{"model": "GAN", "dataset": "crops of objects in photos (Visual Genome)", "train_examples": 123503, "image_size": 32, "horizontal_flip": true, "z_dim": 128, "loss": "least_squares", "generator_norm": "groupnorm", "generator_activation": "silu", "generator_weight_standardization": false, "generator_widths": [32, 64, 64, 64], "generator_blocks_per_level": 1, "generator_block": "plain", "generator_attention": false, "generator_upsampling": "transposed_conv", "discriminator_arch": "preact_resnet", "discriminator_norm": "layernorm", "discriminator_activation": "relu", "discriminator_drop_path": 0.05, "discriminator_depths": [3, 3, 3], "discriminator_kernel_size": 3, "discriminator_stem": "deep", "discriminator_avg_pool_shortcut": false, "discriminator_widths": [48, 96, 192], "instance_noise": 0.2, "consistency_weight": 3, "init": "xavier_uniform", "residual_init": "scaled_by_depth", "optimizer": "adamw", "learning_rate": 0.00075, "beta1": 0.5, "beta2": 0.95, "eps": 1e-06, "ema_decay": 0.99, "max_steps": 14300, "batch_size": 64, "epochs": 7.4, "lr_schedule": "constant", "warmup_steps": 710, "weight_decay": 0.01}
Rows from block 6 of the discriminator, named by matrix and row number. Rows with one number belong to one channel. Each number is 128 + 32 x the weight over its row's rms, rounded and kept within 0 to 255. All counts start at 0. Numbers have three digits each.
# convs0: first 3x3 conv, stride 2 (discriminator.blocks.6.convs.0.weight, 192x96x3x3), inputs 16-31, a 3x3 kernel for each
# convs1: second 3x3 conv (discriminator.blocks.6.convs.1.weight, 192x192x3x3, transposed), outputs 16-31, a 3x3 kernel for each
convs0.154:157182173174197190172187189156160148174173155123168152162147164137127145121131132162179169156152148144124124130084073106094071138088072153143163156144150152162169119107118127110129132142128145109101121095103131091109143155158151180192145167166163143127142148134181167152128140150170202184157189175174153157150151131139099116163149149171176171140166171119124106168204193145147161140144138138160168131119111124137138128139129105112124
convs1.154:171175158162164150175175154143128138166151152171151147148179151161167134155165139161165170187198195172177183120123153141132166100095137185173165150136130190174156134140131135144132148156160119120131156143162132126155171183155145142123151162138147135110129112095131119116193177163190176155196180166145179153134159145154180161122115124150135154114106117152136138161148163163159166154142133164150134173149133182170159185172151182169158
convs0.155:176198183135164174157178175179202202147174168151168189115143151166186187137161157146154161149167173155177180138136153137116121140108119120136137143165164139138132173149134152133116139121110096110123116136147125146144142136127160158155150170151170175175127128143126125131186199186119112119183191188126150152127149142137161147100132110158168176131156140167175187131135140159178165127158159132167173124147141165166159147159153176185174
convs1.155:124122118152150135158153140160170174155161164171185181152143142134153146153156146172167165166161156167166162156165169146142142152152159151139149161171165137143141180165171175150160148132151144148162153123134160143164148146144163179174145169167135122126128119121135117126164171176145146150169176183139139132164182174143171165155153156133123123137128122162171161146153149157163162149161156153167167177192194164169177144139146160161178
convs0.156:136128150126118126113114138098075078126124126109116115105096105113108110133122138091099086111145117115135131158161158135138146142138143145161148179165154180172169164178185142151182136144160136130124146129133153154143153130143164169161155133146163157143139149129150155148136105104160145146112106096137116112169134125144109112149141140156156144148159169146151155185207202151129128091105116130164158124127123159160146176155156148132136
convs1.156:163152166153141155156150161154153146154150137154150140122126138137122136144132141147141147161161171146150153155162162164170169127139138166148135160142146172163161168160174161157171171161166131138137165182141133142123139137142122119124151137141125114116114103110125114126147136129161149154159153153151145148145130144153149157151150142171173157139130116130127134144141141161157152155145137148135149154143153155145141163152156160155154
convs0.157:109068073113090078111067087159142127156151129156140126191178174164143143170176174165156145159122135145147136146137134149151132131134120163139153127123118128110120108113095110108105108111100179174180184193189198197181133140127130121108123111097142145156146137139150138151108100097131120121115103110205188202201190192225220203188179194175165166198191197118103101092086096133135123195167153160132129183149167108111129128130116109118115
convs1.157:148153156149155158146155161121128148124142161131152169136157165152157162154155162153155150153150148153151149150145137153146139166159155146157159144150154157159156159158141172172161155163155153157164149153148155159148145156158134143146145162171137140126132136128133135131153157165149155163154159160155160160140143150135142160148160164146156154142153145158163164144154153136137131127141147141154160153166170166169180170176189179183190
convs0.158:072065072079080074049051031080066035053071044041058044126162145126142135127119140141153114130120120084093104118126119115123108124126132169175188168179182180177189129135127130144122147144141133141170121135147118123123183177193172187168168180164084119115090111107097113118149163158174161187127137146154173154162168170123125122140175168116134149109139126118127113147131139128125112120148145114145153102125125151164171157167169167176181
convs1.158:166164171166166173171171177143128138148141147145129137113159128148153127155162133124128118144156143145150144162157161159158165128135146159161164148142160164158160161155159176170171176173164136148139165167138154155140169172169137146147150158146124129102120113101118117109140142137148147135141138130165170164127152152128162157150154159164164155163154147152150145168161149176163162129128123132129125127112104156155142157159140143155138
convs0.159:141144172151140151130134139141150171147157184175160164113112116131123103158146149095094113110114102112089089187161181186168178196174200129119119164137141168140137188167206184184192189184207137125138126136126127146135133116112164163161136144133154169180151150155142130125171153148141171169145119110138115105149138123134120117108113112107111093114106099146121114139173179109100077085080081073070051069074073130133125142146147153134135
convs1.159:146131141138126132147138137159156156161154151165159156162154164151132149156140153170162171171166179164161171147150149171179177136149150183176177164146150173158149154140159151142153170162169126129125162172142138146133171167175161149165164140148148127136120110113139127139153144144156146155160154161168164170156150163157139143150148139171170158138137123139137131124121121122130131158156147150146146164161163163153159155145154158149156
convs0.160:113111099121107109147131158112103081105086085126112106093088054093093063057051028111085085088088062094104071199177171185166185178160155151111103125119121130118117195195187202177183191185172179150171174164151149136156152132114127112098131139130164145150193173156194197189094094079117071072135122123094081068086075066087067086131104113100111081142136134118123133132115100145142163111103086115123092091086078155128141132108107123115131
convs1.160:139132133144134139142133139165149154158139139171150147138145145128135143130130136164159165160151152163156160156161155136144140149159151143142142168165161147131133142141156137140158154151162139151144153153145157176158160161168167163169156154163106097107110105115114109115146145150146142152174170170176179174175178172160166163166161157154145142173168166155138117159145135139140147175155159166144146168149146166161152159157149172164158
convs0.161:156171183165164138161169165156176163154171146138149152157154161142141139175167148188204169196197183182206171090094122113115119112134144081095096097096113120104107117126126091087120115125149138142117158144136150133118089089100083102089103102120188179174177177159172164151138135133157142113146137112148134136163167137161153137163162146186152143169171148145138138184179167126103096180191178212186199211212201082096104083091106098118114
convs1.161:125122123137145140147141143110140158124160174118169182127135147110124138112119131159150148157151165151154164173165134170156132185180160147145160135143147132140145128134130127134145100111136151161160125137135097099119134140138134153146109129135131110131132120128127114126222208236200191225193192215151147147139158154130145162145154169150158166140142156170185170131163150089110084144155153168176182176193191174163190186175209196182217
convs0.162:081075076101099101158136139109086087108085106118107098099088088116140127112108083057058037088095072087062049136144121136139158145146148151130118101084084106109096165154170193158179162171167131144152130152136143163138134127129106114078156150132106106116137149153163171175115113131117093100166171157082104088090090077115111107098094102131127122117124103145141165112110096202195206073097080097100106090081053166155160154142129166145155
convs1.162:143141138145143141147144146175161168163148155174156161129145130131148143153156152154156157145145145156160158171171167140136141146147153159157148169170162148140137159157155156155155159155153128135146143136129168175163146140144148145144145167168115105110114106113115099109147144137139133129161154148160155142160165155148175166152148154140129121162154152145129132134123128158161168172158159159143143159143138168161149159151149151151142
convs0.163:160183224169151180150141163138145175135132171120133147105128141120126151141148160115122165115102133128123152103143137114142137140151159125126135132137152141138137120172158112155162107163165118125137113148144135153146128127130143161154136157158147132158141113148155130150153126138170164173123098136135132154121153156115132125114115142124130142122129148172164152222226231113117113122139134109135129098144130110125131132158158122135155
convs1.163:134122139123111122134125135156149151151154147148151152177142171148122144153132152177170176173167174175163161135146137157168168136144133163147159156130159168156164183157172169139151176151164155143124173175139152145138150140145145126153146132143143115136119099116138114139164149155158138150165151158141135140137127155146139155158156132174179166147145122161162152150149121169165151148146149146140146162158167170153168155136150166148156
convs0.164:173191165146168153170198192167175159136144128154174163162170152169187175148138129174159160205206194163168154170160177140144123116116107117114119145130132119112109149133124158162137166148149162148157152137135136138128118120109121093112094086086140157159146163141153156138187179176128109110138165156150154159149134142125133123156140140184184166161146131140140144125116117138154161176183181183201189163167155111125112111115101124122131
convs1.164:115121114167179158172176163126154161125132156136169186127125140130180168161179175172162163160152158166169169187187171135117105189181177140136145169187170128136133150141140150133141129139149170165178100104123147147161135131129171190179157177182123106121148148146134119131185181212158145169179183199133128131171186173164194192150154166088095107167170172182188180117129130139148129139155164153159175174187189158154179150133156189187210
convs0.165:068061048080067061104093098068050025064055049084080070137116160137168165117114108101101108107146142088102095111114108128149111138135112173179158157157156150155169138134102121150126135149127140145149134138143144160139161154135156142147163174181082093082062072075115115107137130123171145140157152163145158144164142150151158160141129149135155155120138129115108112135092094157165161105105126136126138093106103153139136157137135188168178
convs1.165:158163161157165160164170177163155175148137153152142163113164144139171156169181163133138136120118123143152150153149146137138130143145147161169169165174178153149152168170158160154142185185153126134139103107111155158147172178177160166163158182173105116098122125108117118102137142133122116122142146144178188179147162159119162156140142157127128127156147147129130144092094103138142154152152156143143147143154151170170161155147145163176170
convs0.166:130139161139149174128135130117124082145141137148141143133136122149123135159135132142131133168153145157142128104080111082075099072090089106129123147144138170152156093140127108130108091124147148118124149155161143136138091108105151124156169156138152155137154176177177160165138116127157161184164176171155162144172152146157126118138147149152155175163168158078064059184201208135131114153139141150166165140144144147122134135126150145143161
convs1.166:146141112161160125170164145165169167176212210166178181144181163136159129165193151118133120120141136154173178144131134154131165110084113126121136083082090150144142132141119132151134139170165181160178191186192131125155153167153109139129145153136126095090122088079130108105172150161144132136150140145146148141150149144184185166141138164170157184110101120219220220192204214148154169183170172192183182196176160154154152151147154163159161
convs0.167:101099132136109154122121140128161179115130153092108139128140148141175173138163162116122147110128146135132168121145140089120125119152137140134136151145152125148137128214199113210180143201189081100129069126125085116113107129124123126122082094096115080118111058084126070117117097090120140105123078096156160157137158176112120136130115139105157165115139156131155149155184179109086092088143134101161143123168157128139141121153169113140144
convs1.167:146129135143127136149139148153140133159166157162158167180142189160124173163136176156149147168168166165163161126135127152155149132132136173157182165144171170158171163142144161142153162143150148142135168175141143138149166153177145133166143140164136118140129120130144122150155139145160139158170155166171156177148132163149140168154162149171179165133135138172169157159156140165165157149137143152141151165157162154136158162148169177163180
convs0.168:123123105116129123151156130145105121138116128128132109114076090106099096092064056111101082078077051085063050138146126148164165159150156128124141140129127124115113180200191200197189181200205130128117140127110133119117152133148124143128136147141126113112146144118129143124142148124104103097141148155103083091074079068092068088120105093113100095106087088154152141106124108153173171118078050110096071087070048181172169156155156151170166
convs1.168:146138138140133133145143140168155153166150150167155151158150140150149144154144143148143152145141143155152157165170165151155156148162161156144140172163157159139134161151168147141153155148158144152145162163159162180174157152153160158156150148145126107114124109112125105113152138136154140136168156156162161154172170162156163147158142130159145137169163159161143141160152156158162179167140136167143135164147141155142137150137136141132132
convs0.169:122118119108118114132147146115136140144134146126116117091074066055066054074061042099105093084090055089094095183186183199207197184183188127115108116118124122113121155187179192190198161190196155172150163160151152164141118115121127139150132134130171186185167191179178193192118111122134117112144146139108098070091076062070060061105092101096086074119112107148127125184144139117105089115093077100103099070068071136148146162138144153135137
convs1.169:126119133123119127124119130150144135151139132159146132147155161132131140126125138165166176170168174166163164141158152160169168151172170164148148161144142160138140144147160146151167152157167146160151165174160152164150171157171164150155171155162136119132118113122122119129154145150165156160170157159168159170165153157158148151152152138164156150160157148155144129148142135126134133157135139150126130160138131155146150156149150151145143
convs0.170:144118119148133129142135123145115133140119112165124126150130136172149171153125136165138139183172164167150133158161159164167178166177157194168180182157181169158162156148146123118136128147138186180195205195188186186176161183166144154136149150141135119110159144113139134131113099098131110115110115113154171172170167159165174164142132145146138157166144144091073084122090073101096100203160181184165174189169150102139149114117118098118130
convs1.170:129144148139162165132152165096126140097126148110148166117165157130165157146152151148153150139144142141142134156138132152130117179168166143154158139146147152153152144147128154166158145167156160162168132149137153165137141160162139154151147172176118119109116127126119124123164164171145148160158162164154167165138143142131141143135154161139151151154168153165170162136144140118108094137148155151158171153161171183177181175175187195196197
convs0.171:088056044079040020097067057055054039033064040056060057111096100112102125144137140095113108079087107078091093147147150139157145120125132133133131111127126111110109138133118119123126114114110160176160150170152147150160173162175167161136134136146099126115096090089119105131163155157170141147157159167141137124170161155192163183128120136131139124138140150166152145135118123174151163119110111088105100122124142160149169158144151148136162
convs1.171:164164170153154159147150156142129143145140156140136158125160152152161158156160159143147144140139134137139130145142137157153145153155148158163165143140146150149152174171157179179168177174159133147154131134125146148126161169174135135143127143145131140130122129117128130118132136131131138137128132128179182178138141141130147152138146154145153151140142137140155167128133138139139141148153151130138148128134150163158156169169169169170167
convs0.172:125106134096086089138095132088085057079096103109109116086084108119124148101123134073084090088102100108136118160143152169187185168176161148146133140134134157163155121122116124120121129136121149165165187189165205188186161149136161156138156143133134119110132126124175165168083088071181168132132122132097130140110136161144168181121148168125136149136124136101086076175161143131129125076117104111136137116160150142116116149149142146127136
convs1.172:154156162148151158139141156130120122134130130150152160121161153152154157143143145151156142153151138151151132142148133135146127158169155150160154135131139155139135173159152179171169180172161142149154133149119149166133149153156119118128137142138123121119120116116122113110128131138138138149140134134174171169128122137124119129159167167157169156162171153126124116111102095128116112122116128132123144126120143175172173173167175170163163
convs0.173:103093132140124146118104119079099113143129158131126141116117117130109098127138153084104104118126118150144169133137147159150157149158177134132130150140129142129129161200196168183208170175208135139136115133123135146141121118124140161146119120110145147137145156139142144132084072070131157118110057048114095095116124130128116129125113108136147131134130124128138109163219193110093093107103105112143121119148137128152138155151164136120124
convs1.173:152142151144131143148142148157151147162158152166156149159151168152133157160139161157147154163157168164161169140144142166169169142147145180169168160137147172159158159149167157152169167162173136137130165180145149159140161159167141130145162139150134115126114102110130115129147131132161145155166155158168172176152144158161148156154153141177176164152146131138126126129125126144144150155144138156139142162147152158142145154142153160147153
convs0.174:165155159130138136131119107173160156164154144142145144073087071088092085081076058134137150102080086105076081208208191186189179198179175110110085138133115118097106137128131158132156166158178143134123139116129119128120120115125150147147150153158213210200193174181186189168151144135151146138170142163089076088106096083100091062117084095112100104092081066165162169184174168136113124110104105092095077096068063150131145181156173188184193
convs1.174:142142151127124132132134138149149148147148147154154150152151163135115130123119133163157165177173180169157160134143137176184180136143132148150155138131146159152147160154161151150152160158161157168161181195159163178162151145154128119134165145151128118123103102104120116120154147159158153165160156162153148148124115125142133137160160152189194182156159149140141133134132135137145155152143151134132145160156162176164169160149158162154160