Weights of a small GAN: discriminator norm layernorm, discriminator widths [48, 96, 192].
Rows from block 6 of the discriminator, named by matrix and row number. Rows with one number belong to one channel. Each number is 128 + 32 x the weight over its row's rms, rounded and kept within 0 to 255. All counts start at 0. Numbers have three digits each. After the name is the row's rms in percent of the matrix's.
# convs0: first 3x3 conv, stride 2 (discriminator.blocks.6.convs.0.weight, 192x96x3x3), inputs 32-47, a 3x3 kernel for each
# convs1: second 3x3 conv (discriminator.blocks.6.convs.1.weight, 192x192x3x3, transposed), outputs 32-47, a 3x3 kernel for each
convs0.118 109:106070084112106105111083090147141149143138143153140140105110115107096101084098083135136151144142149151158155066064059092095091076090070132138156162167170146142161136136142138160147139157157113114101110100098116107094160156154151152152160150141138125123139141129161147138152150155121130127152159160199214214208226211204209206122134134135134131117132107149138149134122128167156181132122130147129137142152133111139135112142135135134129
convs0.119 085:159151168194186200150180163184161138177162159176178164178162171178175189132171172117134134104115104109111135151156162177195195176191202146126108143111128136127113160139154143149155168165149169150151186181204139164155173142144147129119143131114116102100137152133093106123130115119122127134143130137161167160140134125143141120150149165146161165151172174114118097148118099101083096163176168183171161182167145136134121100083091106106106
convs0.120 103:157163181147164163148156148195191188188187181188191170147128134129115125129130113141124141129117123101101106163145166144121128149125135166167167165177164172175174146154134142148141134151155142153157131134115145134137171171177157146143150150147160162152166142142159162160135108117127124137093076078162148152141139147163157150141121113088079088125106097192188198176186189160139140118111118075090089106120099127125141101102109084068095
convs0.121 096:105085057087092071115117120190166164177168159187172184183188194156143140138166151143133135119113121160142156151167152147145168143159158102114113102092103095093089146143125112117109102125105156157143150167147148172162113109091117108115127100114129119101125115111129121135185185207163159157164174182183156161156167162166157144195185200167189196181182191123113108078083069099073092137158166145161142149140154138159163159132155186186174
convs0.122 092:097081049098097066097079094091100083087114111097104113091109079103103110128150144098096093183170189116121107109104109125125111150156145182162157164141137179156171186194187168179164184170166107125125132116122153154157082077083124117098133121124070081072106107096119113128141145150167180190157141114110123145126127120133136168160163155155155147174171161136153146147159159104082075182204188163147139165166147172135150180166180194160168
convs0.123 105:117105104133108106130112107137127117164145148143133128162187183158195191151151149183162164134120107213197223148162181183197199178167183120128119164149148122121106099100079118118101127124109168176174158172182117112128114096121145118131136122143132151129142147144134127128170175180131127140211222235149153147152172158139136149151160164185210202163172173118110113108093081149161151080114094126156141125136123152139166159167152190181203
convs0.124 092:128161172171178197101152153152154143195172180161158140151147154157150154160154150156149164135146131154159154156151141180149148191186185126120120138161145118126109099105097123131118127150139161168155140165160157156132104132124111135115094139109118168155119148136114150137111108108149151161141141158138137111131138130128124097101087098130113112115127099125143131144147129153159162122111121125142150133129128122123137171160166127119112
convs0.125 107:159148150142137143160179195126131123132115109137131115123124103091104087136145134176160170135150149137135127132143143136114128143145157157156169135140143152148157152134154149143140145149151128132130127138119154155169152154169143141163134153161147136150107124123153156153136128132114131126114107098098119110063080081073095089138143123122128100124121105131126128137155152114102106112150118116134117137143138181187196160157172163144155
convs0.126 089:123104075086079072134126115101116085114104084124124102086096071080052036128124115165143146158148136132085104118135130123096101124135121179154172148128149156166172138152153130144145163156146119106114095089083144148128143106122155119143145130121135151141099102094135137133126093077130134121090095087097078073100078064083066065161127130138114130144144134132132123168154149097110087116131145150141137116144131149132133151127143143114122
convs0.127 102:085076051103078053121110087151175156149161151162163170132124100119104111119091069145153165145147155171171179136120112128123106118104087131141127128131128138112136117114116094085087093083080133118113123109088149116107139132118165146139149165158117112114099093090151134128166180182158154145152150171181176161174181184173190182175179174148170160147156159118117096128101125087093095133120128144138136148126136161154154153147154167173170
convs0.128 109:098131115135156148126131159105136122142146160104119124135112109186152152131101089168206205165198185147191187139110113156156148131136118121108101153159146169163142111108112133139122164146139102077100151129146136095113104143131117152160118168142116099101134142152142149140176159170150131150151142147114142134122150144118133135128118140149143153143120132106126131157152150128140131157118139169154149161146138161183197158181183177197193
convs0.129 097:154135132106124113158176166128121114116109095118111100169154131132102077136135123179172192164170195151147175130122119114103112149139145138151150097113120132161158157148138125136112126143119156147135110100073152170160154171180160169170160164181161168174140154153177171184132126124154131141124100109104101095080076074097089075141154129123126127125119117134117121164160159119102104175161168168168158120114125162176196180168179179171177
convs0.130 128:151116108143139131166160151161164168154153154152162173150194204162211205167222236166145144160160151136117102148161161143173155170199200129115132121089092143139146134130121144129125156148135149188183148184199154181193166117123164121116163132131133130122123144136135143153160178179151172189127140152129149156098107126118131143139182159142168166152203183124140142108132125089085080127159148127156139119163151165149149153151158149161155
convs0.131 077:115125113184168159128151136139142130120116085112103107074070061177137161155150150146138140139128108174152165104104102165147184171170185103120116156185180155146152143139142157168144144129124100082094169146158104115109137143164181154186141151153074054063148141131067101080101116110058084051162173167139129129121092078093066079091090080160159152163143143145119142115146115165161170125126127192187188196162159100100093143123110190154178
convs0.132 092:151162168161145149150134138152123137134115111119124135176177161142131118134129104173192187161143156197208213160180167148154175145129121112113099075089092096101132092107082097090081075080081181185170122138145157144115144152170155179172155151166182196181155143156142153139154141145171155150179162186114134118126144150108115115149148160160184171169156170110081065102093097082101082114135127132162149121131119169185175186175182201191188
convs0.133 100:129172182130145166104141137100076094124089101106109104123093124117081115104071116086148167109128153094155167102145139099147139115123126173193162164189163170187151178155159167168165160157156100105123099102119097086111086132120086140124097124136132139138121139129110127129111137155110120125098118140096097113094104116082095107109128149112115117109126135143157160165180167188186180154120140181157160144131156111143145086134127101132134
convs0.134 103:174154150122130121152126131111114126128136132101103103153154141123122104133118134173179164200190186177160153159170173132138152130133133141142149121134128164175175121120118101128119130130149163161151109121108164162145161165173149166170151139156211197201147144131166181161138132122167159163144135116126106116135133121131122124156134141136134155129133135097096089165146161102083073120101112131137121119097117197174189195212206144155145
convs0.135 091:109078053088060065121110095114114103118139106099103117122088092165121110148132119186182180203192210149137124161136126131105110131135128134132153123110123142161174132138122127125135126145145124085082140092111164182165127110099125128111127106122135118119130114118168171182176154141177168174135097108137131128135119097160136126166140142151130127152117134132139140163158153092083083163153140146116097139119126199176165167165175169134130
convs0.136 101:141132123102098083128108110146156154104118118098104120149151142145169151160163164229222196182174186146134129169171181140122144131152160119094120085068093138144156068081086091099105091113104133140128121159148175202183165158144138143146138144131170167160145147125166171153187206189168173179136134149153155163147138149160149161176163157139133129143156155099094093133131136071060041119125141105108120101121121204203195179165172143149147
convs0.137 106:215223238184193214153163164115113116096107108096091117193177186154152167130120107159165171170170167199192207159173177156164169124134145112132107112151136119147131107114102108112112088109123195184178159166177122107113179205196185194202188192178204219206175194202157140153136139148148152135147159172142143138144151142134127135155150160159149170155144150083113095128105125147161180145128148160156167144152152171157157163177162163162153
convs0.138 112:148163188118136132157196178135142161157158170159161149145167199098122121198219228158144130176191187118107120161179182138151158170182182147123128122113084143131122137124123128122116151123144159181182123138113166195205157134154144124128134127123140162158104119096162186175130131106171191205092093093141162172122128128158164153156161157130139149163168179141156153131143134128121091135147140122132114095115108144150148170169170141142137
convs0.139 088:073052024104100076121106104183156138168159158174149153123146161131124122110120125152124120110107120154137158098100088148142136133150134164150176151135154135129123156146161142130151158154155118142127147128142117129111112096085152109101170147123136125113147118123110123119177163179134139153170175172186176194157164174152159177141130138158157154166158158133127121101087081141123126142139127180174155152159176146135136154146162181194192
convs1.118 116:119117101140138119156146132155161162152159161147155154152157146147158153142156152164168163169176169165173167125114139133138156133146164161154146169171162160162155169164168155153161164162170158155154144133141169168169131159163134141148132147154141142140153156155161161165161167168152158163154163165181179176195199198184193195165167145173177152150155146137150157146158171136151161149157158160169160159161150149142126161157146160149138
convs1.119 041:111106141080076103090084113127127118112116111097095098167167161142138142139140169155155139154153158151151153134129140144154157158158153151141138149139156142138152148158141150163145171169157177183159162164141152167142129182165140193172136177172130120134126120133143140146163174150163173152155152136164156150170161167161155168150104102163123131141099133162157160153150158148147153120096114141122139114101115089098112088098127097101127
convs1.120 103:153143141160158147165174165126136142132144148118128141167148160165149162138137155146142133162152136156148141123103140134128151153160172149143142162149148150146158152147144153153147163155164148143145165165158150140152143148163125148159139146161121124151153152165160166170125136131134143145125138145163158169175170185174169197139151141146155148138152152145157172139157174131158168142143150155160147142165150158138150163138150159130155
convs1.121 099:128125134136137152134134145170166167158155152142139138130159161135164165137156155159166179164168179175178186166164156163160155147150152147150162155156164150152154176171176167163169172167168165167164156153155165176169120171151146166154147166150161164158168168161157160160161160160157154154160154155156156163157165166152165164174161134170157127168156148147141137157152151153149149149151151147149141139138138140156157152167173136151159
convs1.122 086:162146146142134137192174165162164173162161171165166169123166143119152141123161140157167160166168169167175165148123125156128132165146149158158158156147151176187178167176171174187179150159153177178176161172171147155157125191166122168160145185175147150136147141133148139139152159157151154150142149144185181175188177180184196189142150138154154140145147132157144141155142139157152158149159168159157158158156163133137138138140140143147146
convs1.123 105:124122134115126139110103119180172166156148145147141136131152158136149157134147150156163177157162175178184193163165151151156136140145141159161179163167180160157163171166169165157167180176172149149146147143149165174166135174155154156144150164144159155145152151134148141140159162159157155157167165161167167173143152156152162162164154147157145136147138151164155155163158164153145150148149140151147132130121118134149154137154165131144153
convs1.124 075:163141147168166154182185166124116128121128136100107126156127153146128153122118147145124128154133144145129146131095119130124139138137154148130142152139151121111137147125131142129132163146160144128134142144139158148154133132154098124136102111137109092123130138161148149159136119130149137153130117143162141162168144179145125170123118145127123161113106141158183168152185185141178168120095125122115134111127124170133164171133169154113157
convs1.125 097:160162158148159154137155161157146157155147163164155168145146175154157184142139161145140155135134161157152179170164155150149136165159130155164182123138165162169208151144154160155161139130147164158164178173168132126140158146154166172173162149151138127144116123141121124140150144162160162172153147160151141158134125155144136156144122139137104150149111147171151144168143138175151153169172157145144139158159140144164176128143164133163177
convs1.126 092:148153154146150155164164171170164172169164172184177184152170178150169175144162163151151165147144160166160172182171154151139134149143129169176187161168179185193207159161158154157156148145144173167165158161159134143136132146125156168148162172149162155149136133140149149155157158163160159159162159159155153157161154158168164170141117135146110143153123147159150132167151139175166155159151151139132139130130136151168172140156165150167183
convs1.127 114:131139132137146142143144139162157156161156154159154152145158163156166172156161161157164172160171181167173183157159151154164157152162160149150153166171170163166165167168174164163172175173176168163168158147158167170175134162164157155159151150152163167160166175160163163157167165171161159165164164168160164161167180176158168164178164141177164139163151153154149133162160152156153149155155153156157149161150143145162146150174162146167153
convs1.128 109:124143116128155138137158141167157174172160175172158169159150165169160175162141153169164177168161180160154172144149142137147134169167145187186181187186195189181197165153170168151176157141165155146156161141154140129150150144172180153180161133157131145140132149144153155145155148170152144170143133157182163174165159188158149171172155153166158171160145162156136127153138139150134142147162136140155123170165137137156141141160147148163143
convs1.129 109:145160149140164155131156159157148154157153161171162172162167190160166186156152177154155174141144166158157180157156138140141124161157129166181197141156176171181219140138144149147153136125144158157163174173169133129135149150162168174177163155156141139145126137139126129137144143161153158169147145155156149159143136153145139156159125141153122159164127159158139137153130129158140145169165144136133122156149136146162168134146159141162170
convs1.130 082:148133170136115150160135165171168156160151148119122113135167140141157152143183169152152138165156145182182165175149158169148152154138157168169180141126136162163172133138118163166150149149133141150125159182157148169145120191118127195145161217170157137149152122148125109130158169135175178157154155128147149151156140143155171158138121120165130138154137145180178193174170176175176184155125161127090110124104116131111156125108151126109157
convs1.131 064:126106112140149163138137140162155160142134143169163172164176198138147162154156163155154180134132145150154163160174146134138108142150108146147162162156181159161168113103107107098105112107111138121132140123143159162160141144168141120127156142143139122125099090102120118129130131143130124144133129148191180201136117141166157175124121148103104124130126153150154156141145152151163170171185148095118104133136118145142150136124138146151157
convs1.132 120:145151153140152162130139150172164165158150153168155162162159185159152180157144170158159174153153171169162183157167150144157129153162142170182192162166187168164194151148157154144158155147163153147150156144152137137145154140158173151162166146151163156151141144138148152146153150156154153160153147151161158171141141154148143160175161150148128132163140155157149146151144148148143150168165141160155123166153131149169165142160160144160161
convs1.133 091:168180139161188153148188157153130160157137167165142170164144177161140166148127152155129145153129154156133162162165142160176147175176147172159174184168193181170196146124161149118163137104138162137165159128159139111141147123139177131153162124143143150150131145150150156149147124171151127176151127173175136167173136175170139167147126149136121164124107145173137142171137143176142153153193144143192148163194142139172160141172160143178174
convs1.134 130:154165162145156157152163165164160162159158165166160165158163172157162175152150160154160161151155163153154163167165151147146131165163150180191190158168173175179198144143148153152157148147157154151157161160158138140142148151153160162159168158154158154152141146141146148150148148152152155159149146151168168169160160173150150162168147146160131150166142158157146150156144147155148153175162154160147133175160145163173164148157154160170164
convs1.135 097:149147148145139140169161166161158166163159166169161167139167170139162172141165162156163158162165165166173169171167153157145141168163154174174171153146150184186186162162158173179174164164161160161159163173169148160158128164158128160157170184178159159148145145144143145144155156158160159162159156159172170166166160165164168167146144145154137142155149146156152146153147139145149147161160166155143142160154155146154151145151144146158148
convs1.136 112:147151154140147151145151158177170167168164164165157160151161168154165173152161166151158157153158161153157164168169160153148143156154148177187185155159166168177189150151150162165162161159161148150146155163154143153152147161155154164159167164161160156155148145141132130132156157149158159149153153148163168169157162167139150154165149144175144147162139146166155154164156153150147150172155152157134130156133127158165160146154151147157154
convs1.137 128:148149144140147148143145149174163172156145157169153166176157168163145158165145159169163163155144154164150161151156142144159139157165149189183183182170183181166180142140149143131147148139154145138139148134147140140148162147159176149158172149155156153152137145141151151147150149154146142154150145152188179193155147163165154176183176161153152141154143153153156166146151166142147163151155135156162127168164127159161151142150142158164157
convs1.138 091:162159181143137150167162177153150141147138137128128133146146139150150151173183180161159143157142136164159146171164159137140150171172190191196198136118127169167183117112103158161156147147147124124110171187173128138134134167142126176160171198179170164166157148163161164175137140125173178170147145140162164167144131139151150159153151151151128129165159165163173186152153157163175182158135151112089096160150135152140161128111136135123149
convs1.139 094:108099108120118124132114117157166163156170163139151142130152145134161156132154155154158162166168173169174174156134150147142160134133146144138141167168167158156156164162159152152154164164163157165158136136135167180174102160145122150146128161154154153144157161156148145154163165159162164158163166158169171168185191188171183182162159138176170141145143137146152155163163168157154157155154165164168168148143140133135151139146173131131159